A small encoder-decoder audio transcriber, trained from scratch: 23.6M parameters.
Rows from block 2 of the audio encoder, named by matrix and row number. Rows with one number belong to one attention dimension. Each number is 128 + 32 x the weight over the matrix's rms, rounded and kept within 0 to 255. All counts start at 0. Numbers have three digits each.
# q: attention query (encoder.blocks.2.attn.q.weight, 192x192), inputs 117-155
# k: attention key (encoder.blocks.2.attn.k.weight, 192x192), inputs 117-155
q.30:137114085058183211175148109060172170136093103123144148194145054105163125141152166067132174207135060144096068082183046
k.30:181121096136121172112179174143122131115182087130114154156138117135133132152097135115125119090110172104081154146050161
q.31:129186143142159083134054060109103147150105123148089123171169121138101169149024163136094084161137189128095158103161148
k.31:178141133145127157120121158127094127076169091198111199124181181128065116156098130137133117106144150117148168195127136
q.32:138147097169113111171096135170107126250111108084099148120103137172120167113120131121135151103152119096108135164124151
k.32:140070181152099100176091073137094172184124109164136167079129060133112094148099128114171137095107109131139138100115148
q.33:123136155105064118102152148161116135057101066134108115139115112110175129160143083142169102103146164185172135164142172
k.33:124133139109186148167130088169107140113141157192068136121116130128187134136138108134104049152159156143050111138106126
q.34:112105174127143110121138126106122133106105203195116109188125085120074118099138178163074112130174159116111123124163178
k.34:141110067113129122097137095100114187124139202178167155146145125096195048166118060140085095153163122191133071103078119
q.35:086127141070204209128059153098102162157148122154138139129106108104164177121114161131119126147147077160171161154114115
k.35:104141197089091141104155151180107123080245148121118126120177137099120131133096103123158116153114131149101151114165131
q.36:157127138122176140136209107191172141167129097132070102111075143177187101108099101077110103105132119154096094173177134
k.36:212113161122078088120107164154136152093160162116074099114135182164180188093102159116087106175088154143111147145126125
q.37:150110041117161123177063124155068094106136099147166126114143149079125141152205093168152162138091102112162139158097141
k.37:156120107172215092100044097167133155118119118091134208137161059181127138082119121121113145036115189103148218156144135
q.38:140128154160119123092158115150131127176097154132146130082133159166091149108129135174131089170137143131099153162132155
k.38:115131142079075106163172148159068145139064105138193128123143110157126149151180129137130159137120093107176066085093145
q.39:215145120189101115093124108124142111177150113085078178111144096132102162129133146150061096104177137117122095163142192
k.39:111141096179116166064131188089142149156073145145123096124143150209130130105175131141103187188126099074141075076083129
q.40:149112142136128171137164107156141119085161069058215128149128115130118127145097114134132162140144125103127113096061085
k.40:095130117127147057088098072147157108088198103103122126164153171134149110116097125112113116186152126153117143157156159
q.41:173108108195103157142102089159079103123172093133101146080131145130145175131161053087122118166081163114169082149108140
k.41:054193187113119102111097103124143152156147121116106130098138160093136162022148089112126106129168104121129126113185140
q.42:139136124163108135079136109160117070109082094149175130087094114140129125090181058119161192099129072099162096089053125
k.42:106146102067128135134070197116089193118083145180113123076155132071162157102136102126135048148145115088145185177097183
q.43:160176091124145117091086143100161107183081116104130105137069108046108125110161088158144087154129119113067139150123157
k.43:111134118058125128127119144033091091123118115121176116138081119102172138125119142200066156163108125144163139163084136
q.44:133164151078088104138104126074112100072198085163140125183117117133136156116147125204147107160160119108147123153129130
k.44:128070131111142166103126108160158137104154097125081146169069105039152137105102116124106126145071212146080159146132111
q.45:158088167123165080073111121088107092095124149141115157160133092168131140108135129193098079151176130092089152109183111
k.45:168151155119117215073093112145058056078127083179147054137159104083157104134113127145122134158108119157131095142129131
q.46:130144178113113122135154112133086114098114150118099102124096098151136145170077177078155127095149123170128089134130106
k.46:108147122141104171159180124192127156180214152031097139166141117149125140190096182136074117172082186122118108108144152
q.47:077191132194152140077115120165072141143073153117143096091224107122158097146118130214136097176125124159091108142102053
k.47:105166113061082118070112114126071096092109166133120134127137148165140055163082105081132154095127156074119127119067134
q.48:183097137142116150075118106070106126133078115140141082117104126094091137221174152063126147117144126117108048041119122
k.48:176158108075146094136086156081109135058094094161125134125075115068203110088185112139105090140144105155134140139127135
q.49:154118126113100056088123121141144086111219137090074058183147145161107125133144071122090147081113126129143143084125122
k.49:190133129181088151169142147052145136043116083191076143087131144177168140211199111100177127122168138157133158131145114
q.50:135120120152066133093180143141149147096140147105143184163155093128148176126074124139188162091146100167115098124125099
k.50:164113193120193115089143089124034160141096093147082126117080133110103092121034097137115104148120098136136175142124154
q.51:127132144109108089188127061082142108138135106104158096174126055146144133144203133095129089096089173065114144092162109
k.51:124156189186073125133120133156114066142255109070124129150097134127159114142125173154145145117067179116114157124201168
q.52:141062139143107145149082032176104117133144154068110113136083104074172173193144104106187135160131160135112134096138167
k.52:152133129133138128130152134169121135129091066153138053145171127098176164126165127148107144166053152104145143200128162
q.53:125127128102051107133170162198096069164167089116096170092106163161149112159120155102097104153076126124156107083141113
k.53:189116118151134183078177078125143087198144052127115168154100115070160210148132144163155072158105071107116133085136112
q.54:148113149163061136145111107145150120133087129117109060146230066039123040189079155113140138148063243141062168138136088
k.54:176159104152131104105099114114170107113132150103141143133138118134173142079065108149161163174150155150212114141147110
q.55:092113141171128150161170156119117066159107125086111140116104142112130092103146161137085191098116178161148146135146143
k.55:123091108079151093169150109126055122116114156165126151136124101148153105080146075093150118139156149119169095100055155
q.56:147097092136072209153131118080127075115104083133114123156136133110117173152095078122096172136114097183106092121036081
k.56:122157173165179113068090170176164140131165159147026164094120147120113132091143170200118072088121118102156188110121124
q.57:179106152178144182110080143107172180127101110105074126083109127155126124159134119044163109114102126138082096096138089
k.57:083100164108135123129146135211122145134089058167115111181207142152169146175104108111114145172136101164145135076112152
q.58:069158020161071075120217140094167116151161154128110129073119116114144116196113181120085166117131080140127158152081142
k.58:112133127192044165119173190151162084165154124086146148113136069116140043082091192130155192155141108092179151176125116
q.59:156111155107124147106140112090095146060106169136202111070111118110106144174131155097148127149171112170091136105207094
k.59:135121146093188149153150099089114163092094073099131100109151074145137084102071071171146122131095141172105215108123110
q.60:109195148098168099142111111161146090093121145120164152122070134115179071150148109129097122089191122143165114124139148
k.60:152161129183131162105103113022095102092164144144080168147153111113117180139136141119082108162148130192115137143060117
q.61:137137072085154189145163144124125100136104178091136149132108195111131189088173071144157104132116084187086146105114153
k.61:108112078092178164137107040106127076077146142092178091078094179182090068121132081139115100125121079171118173126124139
q.62:072132136144132101131112148113152125124162085087159121113109075068127140084135120106195175159086093090143167102091086
k.62:081152101066191062137152135133114091094163134147126154199164141079114093146087086221164100100159152074142154113161126
q.63:092138113154158110119140129138172120078108050103091115083112192114196088147162177183146121093122134115056119067138167
k.63:138091115105102173139154141133135150094105137165127118162109140057131124156168115163142090136143110150078108115105111
q.64:130100127117147099148148180171140162122139105131094112125120058095149117134077095107080119124130147112120146109097096
k.64:091162130140125134144175109176133109101107178115109188050151131132120112097122118117098099109123166127098161169102116
q.65:129030071121144135180076128133141104106133170127127099110084151142097040109122140129111192143153069163129117197153131
k.65:125109130073127165146132097116111161114137162109145154169173097137092051158126086116096120041131166142203146118108136
q.66:166158071094160135099156126133096163086145083182181105134139112094177091152074158135148073125146156127116130168148092
k.66:175100182116089049137133173165116086101158067167054089171116123132166158123095118075107124103106169086117142131071125
q.67:136160146120102108106153137066159131112067174103088167136157104122126137191202103097084084073090089122127127100147138
k.67:141117135133080124148122121171177158113128080136079090091143168115137171148129147067156148140120052154127118113079126
q.68:077162169160097075097163176130139073152119151105051106142093093119160153146121151085141146102090138074147149098078073
k.68:149092113154137120151147157109145057141126172088110090192123064137142139085125227095094058098132140163102105112162151
q.69:095183134131110145150094163117134135181181153124110097111131063093167053111154113128076079162152092151116107133168120
k.69:205106079137119107127166158165131090149129115107103132147132162090192072085060088099154150073119153073059072129145077
q.70:176071128136093162114102145134100167162034156160110147140189108133141164190132152123108120093089099118136168110137122
k.70:126130127118181144050128167148110098183101102081108128095168161141094086164118155166129173119141158082127109146082168
q.71:137095093092131118175165094123135111122110158105144086168133187084152183124158111137146132114106104090111113128177151
k.71:171150143118143154109112102172152193147094117094136049104092159115108111108091117106097135144136094129136109165113181
q.72:162088148162107131147084082095111108179084157125117098116146103165064126116175116135138147124119172176163117117191166
k.72:086111120103155119126136153154156157146116156116125123197187128171149127125100131156100103118107159161118172143179160
q.73:141099149126097159193198076092140090183141108153143151136147146130159157173126081179165115141137163102089137120126101
k.73:134131081088178183125175145113065101180030176116086135143177092076125077129135138109118150111040102145085063144156152
q.74:139086208125138100089117154163101073137147122181113100078109120106105026145114151149122108118171149205115078098151124
k.74:106108105117091102188148126154128123152186100124114134174127102089160126115083168092181122122182122086098087131058113
q.75:091163101120094037109103138102133116165162079081124103095131127100141058157097119141202137107093142149162167106159107
k.75:158097160169141101132142123136186148102118123126123109137093107185148165119086184121143131127145123125150192106137091
q.76:180154168127127125124124169197166160137148097092141083176135129182159097137100130130130068079131193110080192087210151
k.76:104134156098151123130135116136160115089160118156139140122136113106096127115101075156170095142093119083101122140141117
q.77:169125106101145106120139155143143125190137121144121095073104083160107111141094111122092157089113166186207122176146120
k.77:183129142120131133153104172077130075073107153087143170146122128048121168106155147062136185162130109164072180146140155
q.78:108132125113093092161145080128139132046145092152142098179145176105114130117094136148112137210111068150117125096133115
k.78:119105153127040128142095160132155122071126086106123136125119118061141160140077209123094157135156125138129082094133179
q.79:155082105183139176131076078112101133202173147142169133069187140114240114116127157171120184143107107165138110127164165
k.79:147111146089117113095144149116092167177117110113101197094184186188070095174091167172129095082165094120174153095127141
q.80:191146111074084111149068111124160116154217113124091148160141162141101110173131145151143144134088162138113118111148160
k.80:102153099114108121133037148154146099144132119112072127057098178122095151148162183140130152135134133189118096148102089
q.81:103141090169072093204163131173116128160121140105130094074121152094057120072104140126077123152099138170115168154115114
k.81:102130075119107131164113172119129159138187112152103081106152136129183076124125117126147151133198084173099187086140151
q.82:133136104101075145055115152131140127127149113065104118163128095142121125093138142158163082094045111141094134103104080
k.82:142147174143098075092111138151187164116106060148134110165099116128107153072088076086119183133077155124139198156152110
q.83:148088091138137101176124111105126096173116106135172167107174073124139078129117173169106060114097109148152187084164126
k.83:132173081096146065081119167169077088150122150135128114096190165157117097104106094121165163093085159140119150148090182
q.84:225141178128098131107128102094119180123166114121120072128122097098150097129235110085159225133053180117137189219142087
k.84:198107148175118142117102157121089121087183083118084117195170127145094128121116097163087136138138084122089155158113099
q.85:135140092121121146089154139157142191086160122109122109151113160143170151100110148126153060140127116127112083125139122
k.85:136120105113148115086146153069216116112152058099154196092150135121199104105114084116140079158087108115137094138137141
q.86:144103077163196208122095111133120123177150143132193031090175108142110162096142145174107111124150118168161142134115150
k.86:093081084124179124149164117142145163033096178150128090126155137148095144129104104148122126077140191195161137094077124
q.87:168123145124093196132116135105139127107103095097107100136125068138110142150063161091142119116139124137114068106117078
k.87:166117127145120073094184133110141108112077136059091087179092097153129138192131189110090133139172149091116182166080167
q.88:085123154082080066113134150127123156127132105103087112158062122135075129140067118139113170102125181102138126143143154
k.88:108147145140117099144135098155141108132090102070110174099154113146091151118144120065136142126104172111089180174073159
q.89:149126114135128086146157156184105054108155122084108095116150068041082062146178060131164132123147105146178103120160152
k.89:204108140083152134123119125152070087098145125118102141111169074081126153042158172133149108131162131151033132112097115
q.90:121172132144220192146108157117127130095129126117077103078119200203096098150110102168127064139112120088107134109167117
k.90:135136114140196163167152090096133110071178125153139112145123144076092079184119126102131120162136017128080119110140166
q.91:154176072137106121139066114167111124118090126144134141130149112099155114128147107113157073165121087189118148117097125
k.91:146156169124119148166064174131179146125179095089105110089147121135096139145111182131170196151122132146064155191041177
q.92:083095085141169118089094094115140129096103050110094135166162150116145116140109081117132079144088117152073092121124144
k.92:105070167158098132093131142152149139149158131105160164201175156185192172134104119163127087148122097150132143109088169
q.93:130121159140092103102133091153199115118095096137144104150113127057150154055140127092105200105139163165097122079121082
k.93:211124092154065093113161096169137165113103090127087095149095132145127139115145151106079120093168197139125146137080112
q.94:212157127160114167156124129110141123184138138149080166124193077122188194106141156111096116159118182118168171136125141
k.94:114136138144155133109077152086163078097203104101123056159182099190108132131191160124142161123105106135144037130093159
q.95:102090091184175158162198144113164143087136150120116140071055075130063162110161113131165141163098119151105127115132128
k.95:140157071147115113165103187100105188110084004138166096143082068183180103079101189109185190166133145173137145082095144
q.96:142088099150166136134188111041114115113099123078153082124129109119146096201151130120073147098125111134143141117113108
k.96:118119088098173158107125125138156100097124162177073059150148197149083128169117074103135158104135128106157078123099073
q.97:104086180140162146131117088108144161114142126077090147065118089143136116079119087084149172111138115074154114135110090
k.97:129166150080186151113159135083104131143134129108109129220148156161115123110161127100137109151140141115131179135098118
q.98:120063168071123081142141125095110139133145056095068128127181115134137136121119179115083176098131142135185075126141104
k.98:155107095100091124131184116114152076141131129088120122145161130163116107127081155123156124085179106128143107125087086
q.99:116129105122039135056056120107138114174095168172142162113166121072155094048120158084120143160114126149106148139158157
k.99:134140064106134119145096121158190110121131114103185117187122106112121146104108122152141179094145119163116148101125106
q.100:179163080162161138132113130171153112125092129087116164093123146134168121124113140097140132129137072128106079086085158
k.100:116157110143101072126108118081127149087126105076156120139139097102135103097106152115104147085107097126107127141072097
q.101:138124131143142116147114121154104168115101148084144083116185146188164129159089137069153139092138155140144135099105077
k.101:112144120137138145111125117092072125135098115124090125129133140142085169189113132199131099132110071098137037094142101
q.102:092151112176160111175113107091163111142154069085129145100106184118148141169162087152162145112221106154130120154103135
k.102:120110074131089141119155185117096159115123157137142169089150153117077097099145105106105092171169180186143112150121123
q.103:151133138137092056083156136206177149096152186134113093147105123075130115162098083154145138137089162099163121165138165
k.103:165120187195177149088127131090135123127131130122149179131157156130171139100131091123143119126128146102144110119146143
q.104:186156132111162072153118138171145135116117153183144069125129099133163090108122136076120076163134135135143096116181106
k.104:114104171161211138159113125147105146131135154130144186110094111142127146135101169125087118145115147098146139147078167
q.105:168085142111125137111125178140132076123076111166132195137126110097094110119114163145082097155142146142107081169171110
k.105:139171141077136147102109105136103104161080090095158149161138134150118115103106145077161121127163197120162113118112123
q.106:181176134183112114189157136204113121162129162138132151175079140094135107140145163113065123173145132080098095169123167
k.106:116149151168140113143144093148116108166077117162152130175100159117087128100084103122136071177086113076157079150134160
q.107:068103148200158126184088172127122123073154130120085106090126094113157128103136115104125094117163049151096178189132151
k.107:087117125116134172163143114119133068121080124152099090176155127111120109118110072148114123150098168133203124157123201
q.108:127185138209148143105109144116134091070121136175174177175133170125177194138116096176143096167146124189153111185118106
k.108:096121133142149113117130162143146079118107141145141086144099078124105136136120140133168142093090108142114139133147157
q.109:169161097118092111127157128202120143138103083139124120127154132128114076153097114144068176102110136120153169063167109
k.109:128151095120134103103107116085109147153127120090109145170110167104193160087165104146107180167120127125120156148147102
q.110:142166150143106086122099089126134156160176101121180149179137092109123144117159153095143112088133096126142055107109132
k.110:112147132117121139123144149143118084114139121109138141146123104099106103116119192133122107091145177137088078125130098
q.111:119116095131066110105104123124103130139081103080170212147134121139113039107110116134148115115111160173132147117119118
k.111:113100110101105041153150202127154101145126148105149115127104067089125082114064102145177069168123111143064127179126151
q.112:110118178062182106141098171126150105144126155131104124140142086115157183154155089112099129174115169098130136084163113
k.112:073066138135125129117082164093136129136106136117131145160097112154102120167141108128142121138150139107151173111146192
q.113:102117103111089146138203155142140109126174111123164117131102115147106124107121106151109104124104163142125129089115131
k.113:134133082133168150105090164144204124103151137161138110089074156108165101172127127121124142130136125124070137123105135
q.114:060140117094130161095113128138092121128147122114120065135172148158100162084093160129129120125070155105096166081109035
k.114:156129108176122149073197132141098102119145084118159101106097110118137154103054118140129147120162107070129128037139139
q.115:124166092121109073116096190132122173191079100080103136153149170166108112116128086106114124151089130104143134145174162
k.115:106175116163139135062080109178100161152136170132170122113079158127119152166146082170095153221110134089093133156161144
q.116:152102170168047108126187147162131108123174100145059093150181116112147102134072181140148171178149127041207135144146098
k.116:135131152150098159191189177154126147100123105109126148153171140199085138116136147122119153124106065108053145163115101
q.117:097100076131122107154123100170115120177145088065047065135141045117130122124120145127074133117083116139155092134148171
k.117:095157131156114144117112118089139099175135150119121109142119139178123156143194135135154145122170158103131123117134098
q.118:104092154102191094184181180140173160170172140109000105112140100169110091069098098136101108083141114153119149121148170
k.118:112127241113145212148142114092146088163150109107056137144145136113161144096139087111131115150156139142157108136134136
q.119:144109111122198137131111135128140137124130094141126085079138143136099123058095125148089109189162138094120105075098146
k.119:160130080174149140138133152068170100135112118090114060096108101149109159149051144123106082090152100098158183168082175
q.120:134172117133118115135144160151104154096172173156141097161119125143123132121109110103148147187122116097081119169151094
k.120:077188112121151158128166159160133123119181176096096126091090159096181086078086098141117120145152134093083077106210072
q.121:138139098072143113098105123108103143051136144142139119090129130114187054082144103137131062170131106152093191083127156
k.121:047063125151197155127118125134076169133101172071127139053130097113145081143193134111139172181119135129169101121086089
q.122:204161118098044084185132123123139136074157095146097124136129080118142103163104170111159127092139155169112154126058100
k.122:134158128134079131088128118119124176169110112079077110116084198159127118086160126168196102111189151136176135149168107
q.123:124131131112159112162133133126126165127162138111103146089124103060107107135200135134166150091134197177140104105120116
k.123:092154173126136117117083121144193080077127135183099155133138108140125155121130169167141077096089147107084067098110178
q.124:101126189118144171137080153152133196105111084116086112143143152118131152160140138114131127108124150160113165127134114
k.124:077156085135159156108108111092143113127163149106112122115178152122072120093130148197104176073122137129137134103133111
q.125:105097146130128104114149162125161171103101146078079106032176136130070147072131133095121110187173190088096164158054087
k.125:108039116109131167197131116148150089168149185111149130089086160231052130116098172189142142085091136094169128180062176
q.126:159161124105120138160094152115093186150118135178097089151096155180092164137140158084116134108099135155143146101165099
k.126:163193086072082143147149086152108114103137153105147113153090121123165102145109103128153143107117159118108139086161117
q.127:173093094174188105106125152115178101110117173097119131118133113142157129146088174130124119116127152111116164114131090
k.127:141112122095114150137123134146140172144107133138160059127131099114099101153088070144107109162116104164173102159148146
q.128:126164138141192097095095087130062088108154166092178079151159148146171146186093175106146131114187151136122110122109179
k.128:148133131131107120104128151171127158126153145123091133147172161098132136150097139133098114090158129133148153135174105
q.129:119110113103155073129127175213104113097127124092135131105137118106120162105095110167157177095157066104084123110081164
k.129:063156073152162129199115185133081122135155096107155087116119075103121113183092146168140120094181166152119134122080081
q.130:168114099146156058141110161166119125120085136064107134112166123156115079144089083122103127239183156179142119142115148
k.130:168173109108150086149072123078086188146128171103148152167141128138110067112135099085122100128097166126131159133186117
q.131:097054098124113127173110181147130134177096100092110134134121149135125132141106141140097157133149110120121089084093126
k.131:100136135112111165128072130176086109080157133066133101169092117061099107112176179162130127084119133146191133162134124
q.132:082153150148156118147204123133110169179123088114127106129162105126114129091146170140117075122113138154162086109131116
k.132:117135160178153132126086083103084205176104163116159146148140153085180113077139086135119134114100105143152151137198142
q.133:143217135124105137089085065140073126125163101127180115144133118101137151122087176182190142122158139146116153135152137
k.133:132061133111157078149161114121128082118195127145156144159112119123121141134101207134150099113087145095103107150135135
q.134:070098161132120122069076166134119099107128130141110169185072133143151137113182143141100175094130079111114079124128099
k.134:108145076126116138159141139152114121114099099200106188155084190103154111170131147129153115145135111129146142152096107
q.135:104146165171145136175182129119141085079127133114118118112122095122132100161154105109135136144140165160092091158142125
k.135:190164153091136107165126048082146091096113111162126165169125137194156107118043102091118076194175122121114115133095149
q.136:099101194125134113173111118153178133145083111164078140147144143119153140165138145099111087146140142135127098147164139
k.136:140088175125169105135106113119141089098144140151155130152116122113124087112116108127074184132124154128120166112136134
q.137:121131131122102113122130176110099139130127115165118148093059134088088129150153150165141131117180118136109157114143151
k.137:186145111124093170106095153136125112154150112134117148122142149135125151113130122130108107154206141147130097094128117
q.138:109156138084144109122090157114116115119126137121134111103081116119153166137114103125102125169128145180134125143174159
k.138:099143146063143131114140131101155180126116139124127107106161158127119132142116108151136097142122148121155125198150144
q.139:081079138127143157179147129152127091097154127104115159163157149141107155111098103101121115138093087076172123176128116
k.139:083138144127106051118099135109114134105135144123119098165131155119115127124095107099127165104116095125113169115108148
q.140:164111194153134074130170127095132093118116088151143096136129151126122115195158162148110146140112155079125175089125127
k.140:134132136127161124116155140093119156117154119119094119128161154123152153135155101135108159151100122109104175149134140
q.141:120202134124121159135134119158124161158110109108089154125113135134168137131147113127110110134104072124126127124084134
k.141:116127143151156109158092136099088129103102081118088128078079098176156110148131111143127093121148145120153156123148170
q.142:068066085134115120180209088153163144153152100109091042103069123133107113152159121137135157113128132136088103131109113
k.142:061144160135106174080113147124114148106082101135134120089113130161122103127181147114105097154132200072126087082141116
q.143:159198135138131065045138079159147159192162203149134167153218139111155082112119152144128107066150159084113185160143129
k.143:088119121159129097103206141131140094141136124142111133135154149122166124101129143178133191104134089148117174155097180
q.144:100107134133099118097139110098099159204137145171094088125120123157170060138093116142112139180155124150133150070194117
k.144:052144123171112210151189117130173111176098085125144100185115112186095125103123105196084058165112111071128144118182159
q.145:086127183174142117130139110134119095133073165178093155062126126105161125146164158118120145102107138133171149126143126
k.145:185110109134126154081148134171122138095094101094079120209097136171147168118120110104086074153133147078164146147141114
q.146:145096075091106132088174120134149109148139147190158154129160073128145087137106100094098097134120146132076154161115090
k.146:125146177110139147146103106109158126140087076107095153098144138131100112158123124114122090170117114141109138127144102
q.147:108092116169152120148144146119144177118086166108140136128187135178135123096114119136115117102129128101116089124136120
k.147:103093149149132086155161158132165158127120163099122114160132104133144183123106098107118141110143149160120136134129111
q.148:174195144167101196165151136111111078143106074150102170102161170104149143041131135102161121168123108163159115137127179
k.148:121154132143138094152146106136175089134127151152157142124096105191197105145145142145137093145141149101062150189122169
q.149:101141092111107049094084104094103134109152101129137170122146132100106137134159104157161126146123148175139081144138130
k.149:100168137100107101100125128106114125117153114109154178118133179109127122143160140119161149097139132143181142139087094
q.150:090112112112127087165164099166124118178179129196170145123152132135080167081132174114090165070094187121175107178160115
k.150:102144147129119087155121111144102161109114083125188128102143120095118093128123122134096079105072123121125134127148078
q.151:089170106100112140078127090090110136134145114117081168135147108159142136138167065145150085100066055109138175118153139
k.151:108100104115102208186140070183110146117116119113085072070139100090112143070118155143152132165144143133109113153126127
q.152:135132077102131177187129097096108115100133126158121164112150148100125162188087136162152143111133093137060126125090089
k.152:111149186163133101136114137095122110131111131156122137155132085090124181134145121164159097101091107166135125133110142
q.153:180141132185136142162148150114126071073072144167174138161099137135127139131145151122108161108133123138080143127144150
k.153:166153160136108097136093152127169078118197160135145151143122134151108161096085148137110146124101128113125197115102135
q.154:116097120163147130073158124112221145102061156137078099119137149135139159115111134122186154125146188135118107111115101
k.154:147116126168155091145145123110151171109132153147144136121132124062127125143138076165112123130164130100129131123089106
q.155:131123169123167110074123135122107142159119169177105130109121092114130071108136110175119132119097152101107173120097147
k.155:118146152105150087065116146095179151122127147163161158090122152115125151122110121080114103168136106152158084107153124
q.156:147092054096114147101123182113154155206171144134127110132108106110100133121144132121143064129121156190097070170099094
k.156:107131103154125157180094174121121158103092165142098109162112134134141113148093116169139147152129106161070160151098090
q.157:153146079108113180143047077089137121129184179191120144144126189144149165181153169130111104149143162144110133162133120
k.157:170121127132163112136178103138155124157124112163135152144129067178102195130135168123167158128149139152140082168132155
q.158:055110144145146133162172085135142149122068105131108109152118148175129146078133148114118124115187126078180092096147138
k.158:120124086168113178129157120156099107157164065124085143085123142110173143165117157091159092072178137126137076052119118
q.159:184177121103116119066137165116134100147142196108142168136174129093140176110127126159156161131090155117115115142149140
k.159:160155104084136087142168115094132132094178134138137165132148138100092153116132162147162175164152098110182125149108161
q.160:165129117143132124130117148085113117148137179131144136136132151085176134032180155167109155153132128112125117150205150
k.160:150031095141121151073126129106065123108135107147138104170127124132055112112065159126186124150162072092090159119068123
q.161:119140178184152120132136133140136164137150073170125118159153066140096119124110113188119144122149110111168078094130107
k.161:118129163164167130127106142161169148098145144145165152081155144077153148081177078099092093161182105151156110191115138
q.162:111095145098170119091103129152132175118112107117101052190130070156131164080106099155162191170169168135096166044117137
k.162:174148168087106102080086153176192155094146126111103123120082050115119134135129064079148135156146157108138100193143107
q.163:091139143124119116085135143126143115134104075046151114132121143104119183116153090109143139172100110114103148157167147
k.163:111113207137131139110147145101133104135146155115110077108144113034132142117078115140111099152158146100128108166165161
q.164:126132157098141128088106081111140138156092102106102140135112137110076128098125110123124106082133126116101155106135183
k.164:119159165149147119089172083121098134120195108126175108143149109093110191128134040140151118161115102088148116113100135
q.165:105174086107135070168144158148147133099133147130121105135180048110111113094134111166115178132132111133141128115084080
k.165:165141140093098128166106117113152141134137133093114133099144139164053105112145083163105163186147185118130110164160112
q.166:166157143144140162093124103136124089127125103158181188096150143136114130099159130120165164154123104194109116129145133
k.166:130117175122074089106144079102149129146142147102086080162167126131107128131125185184172141166144114156164089114150141
q.167:098082093133093105133147173161093162096047154146151153144089126107112100195124129147129115157177133221172156092108125
k.167:113150142102124114157045147113129158095171140208106162135143101117070089147134122123080130195165127133101098163137102
q.168:138134129181167150120113110121178124136119153095139161074130175162138158173160135103202109121172165164050106147074069
k.168:165154179158102079030152085125181115156127127162096096130135114116186183170064147179093085151124086114111139099099092
q.169:137114123136199093147143087132125133105058158166132215164114110047114123167110073073100118170106076182134176140158123
k.169:061177193146119153138075162103144104139118165118135156124117131190116117109146130167127111090103102107202185082137113
q.170:117154161158095118070056063111207153175145123054100122113141171149152186161123105146125222124155152115071121093099148
k.170:172127143127130077165170081078219121150090115061142168117075140137182137210169140114087131129123166109089108055129141
q.171:099110149130115135130141137109173145112091163115144076127161126135133135106089122138160102172122113135103170111096150
k.171:152077219128131121077122103154148125082106129194143083168089123102141146096130075134098114140187133144155129152098124
q.172:096059122164110183159136144113132118104205162087121149084120155087159124100096158142146127162195137126067124108097137
k.172:152111088138095112120129081127087155099154166147108072148113154149059168154121180141153190130136137109114068048109089
q.173:157130146072135142129191056132175135163143129069122110054083100131135144129148098114096173126214087097135154116103108
k.173:119133126186090140096136147125089156148134118135101130063138128138064087103098135131139112137171133141080081047107183
q.174:093106166150065124155123147155188134122187088175175120178156072150131094103166091137153103096136128106114147209088133
k.174:171180200119106144150134093151167081128141145137152108219146134105144127181132118124139160100093138125098155119151124
q.175:126082152122152179175157173129100159119102095082126137128122149159140172023084170148138155127096151133126159158111121
k.175:099099145120147153151129089163126170114108118185083100143157179076162084136126158167131196148100138138129134146182139
q.176:114127092068176126068121171142098124113097127167083100141149148155183159134194135134139134124150149157206116099136170
k.176:180124052101103056150065112165200203171079171094129163110196149154129147137145101138036083129146172123116106165148109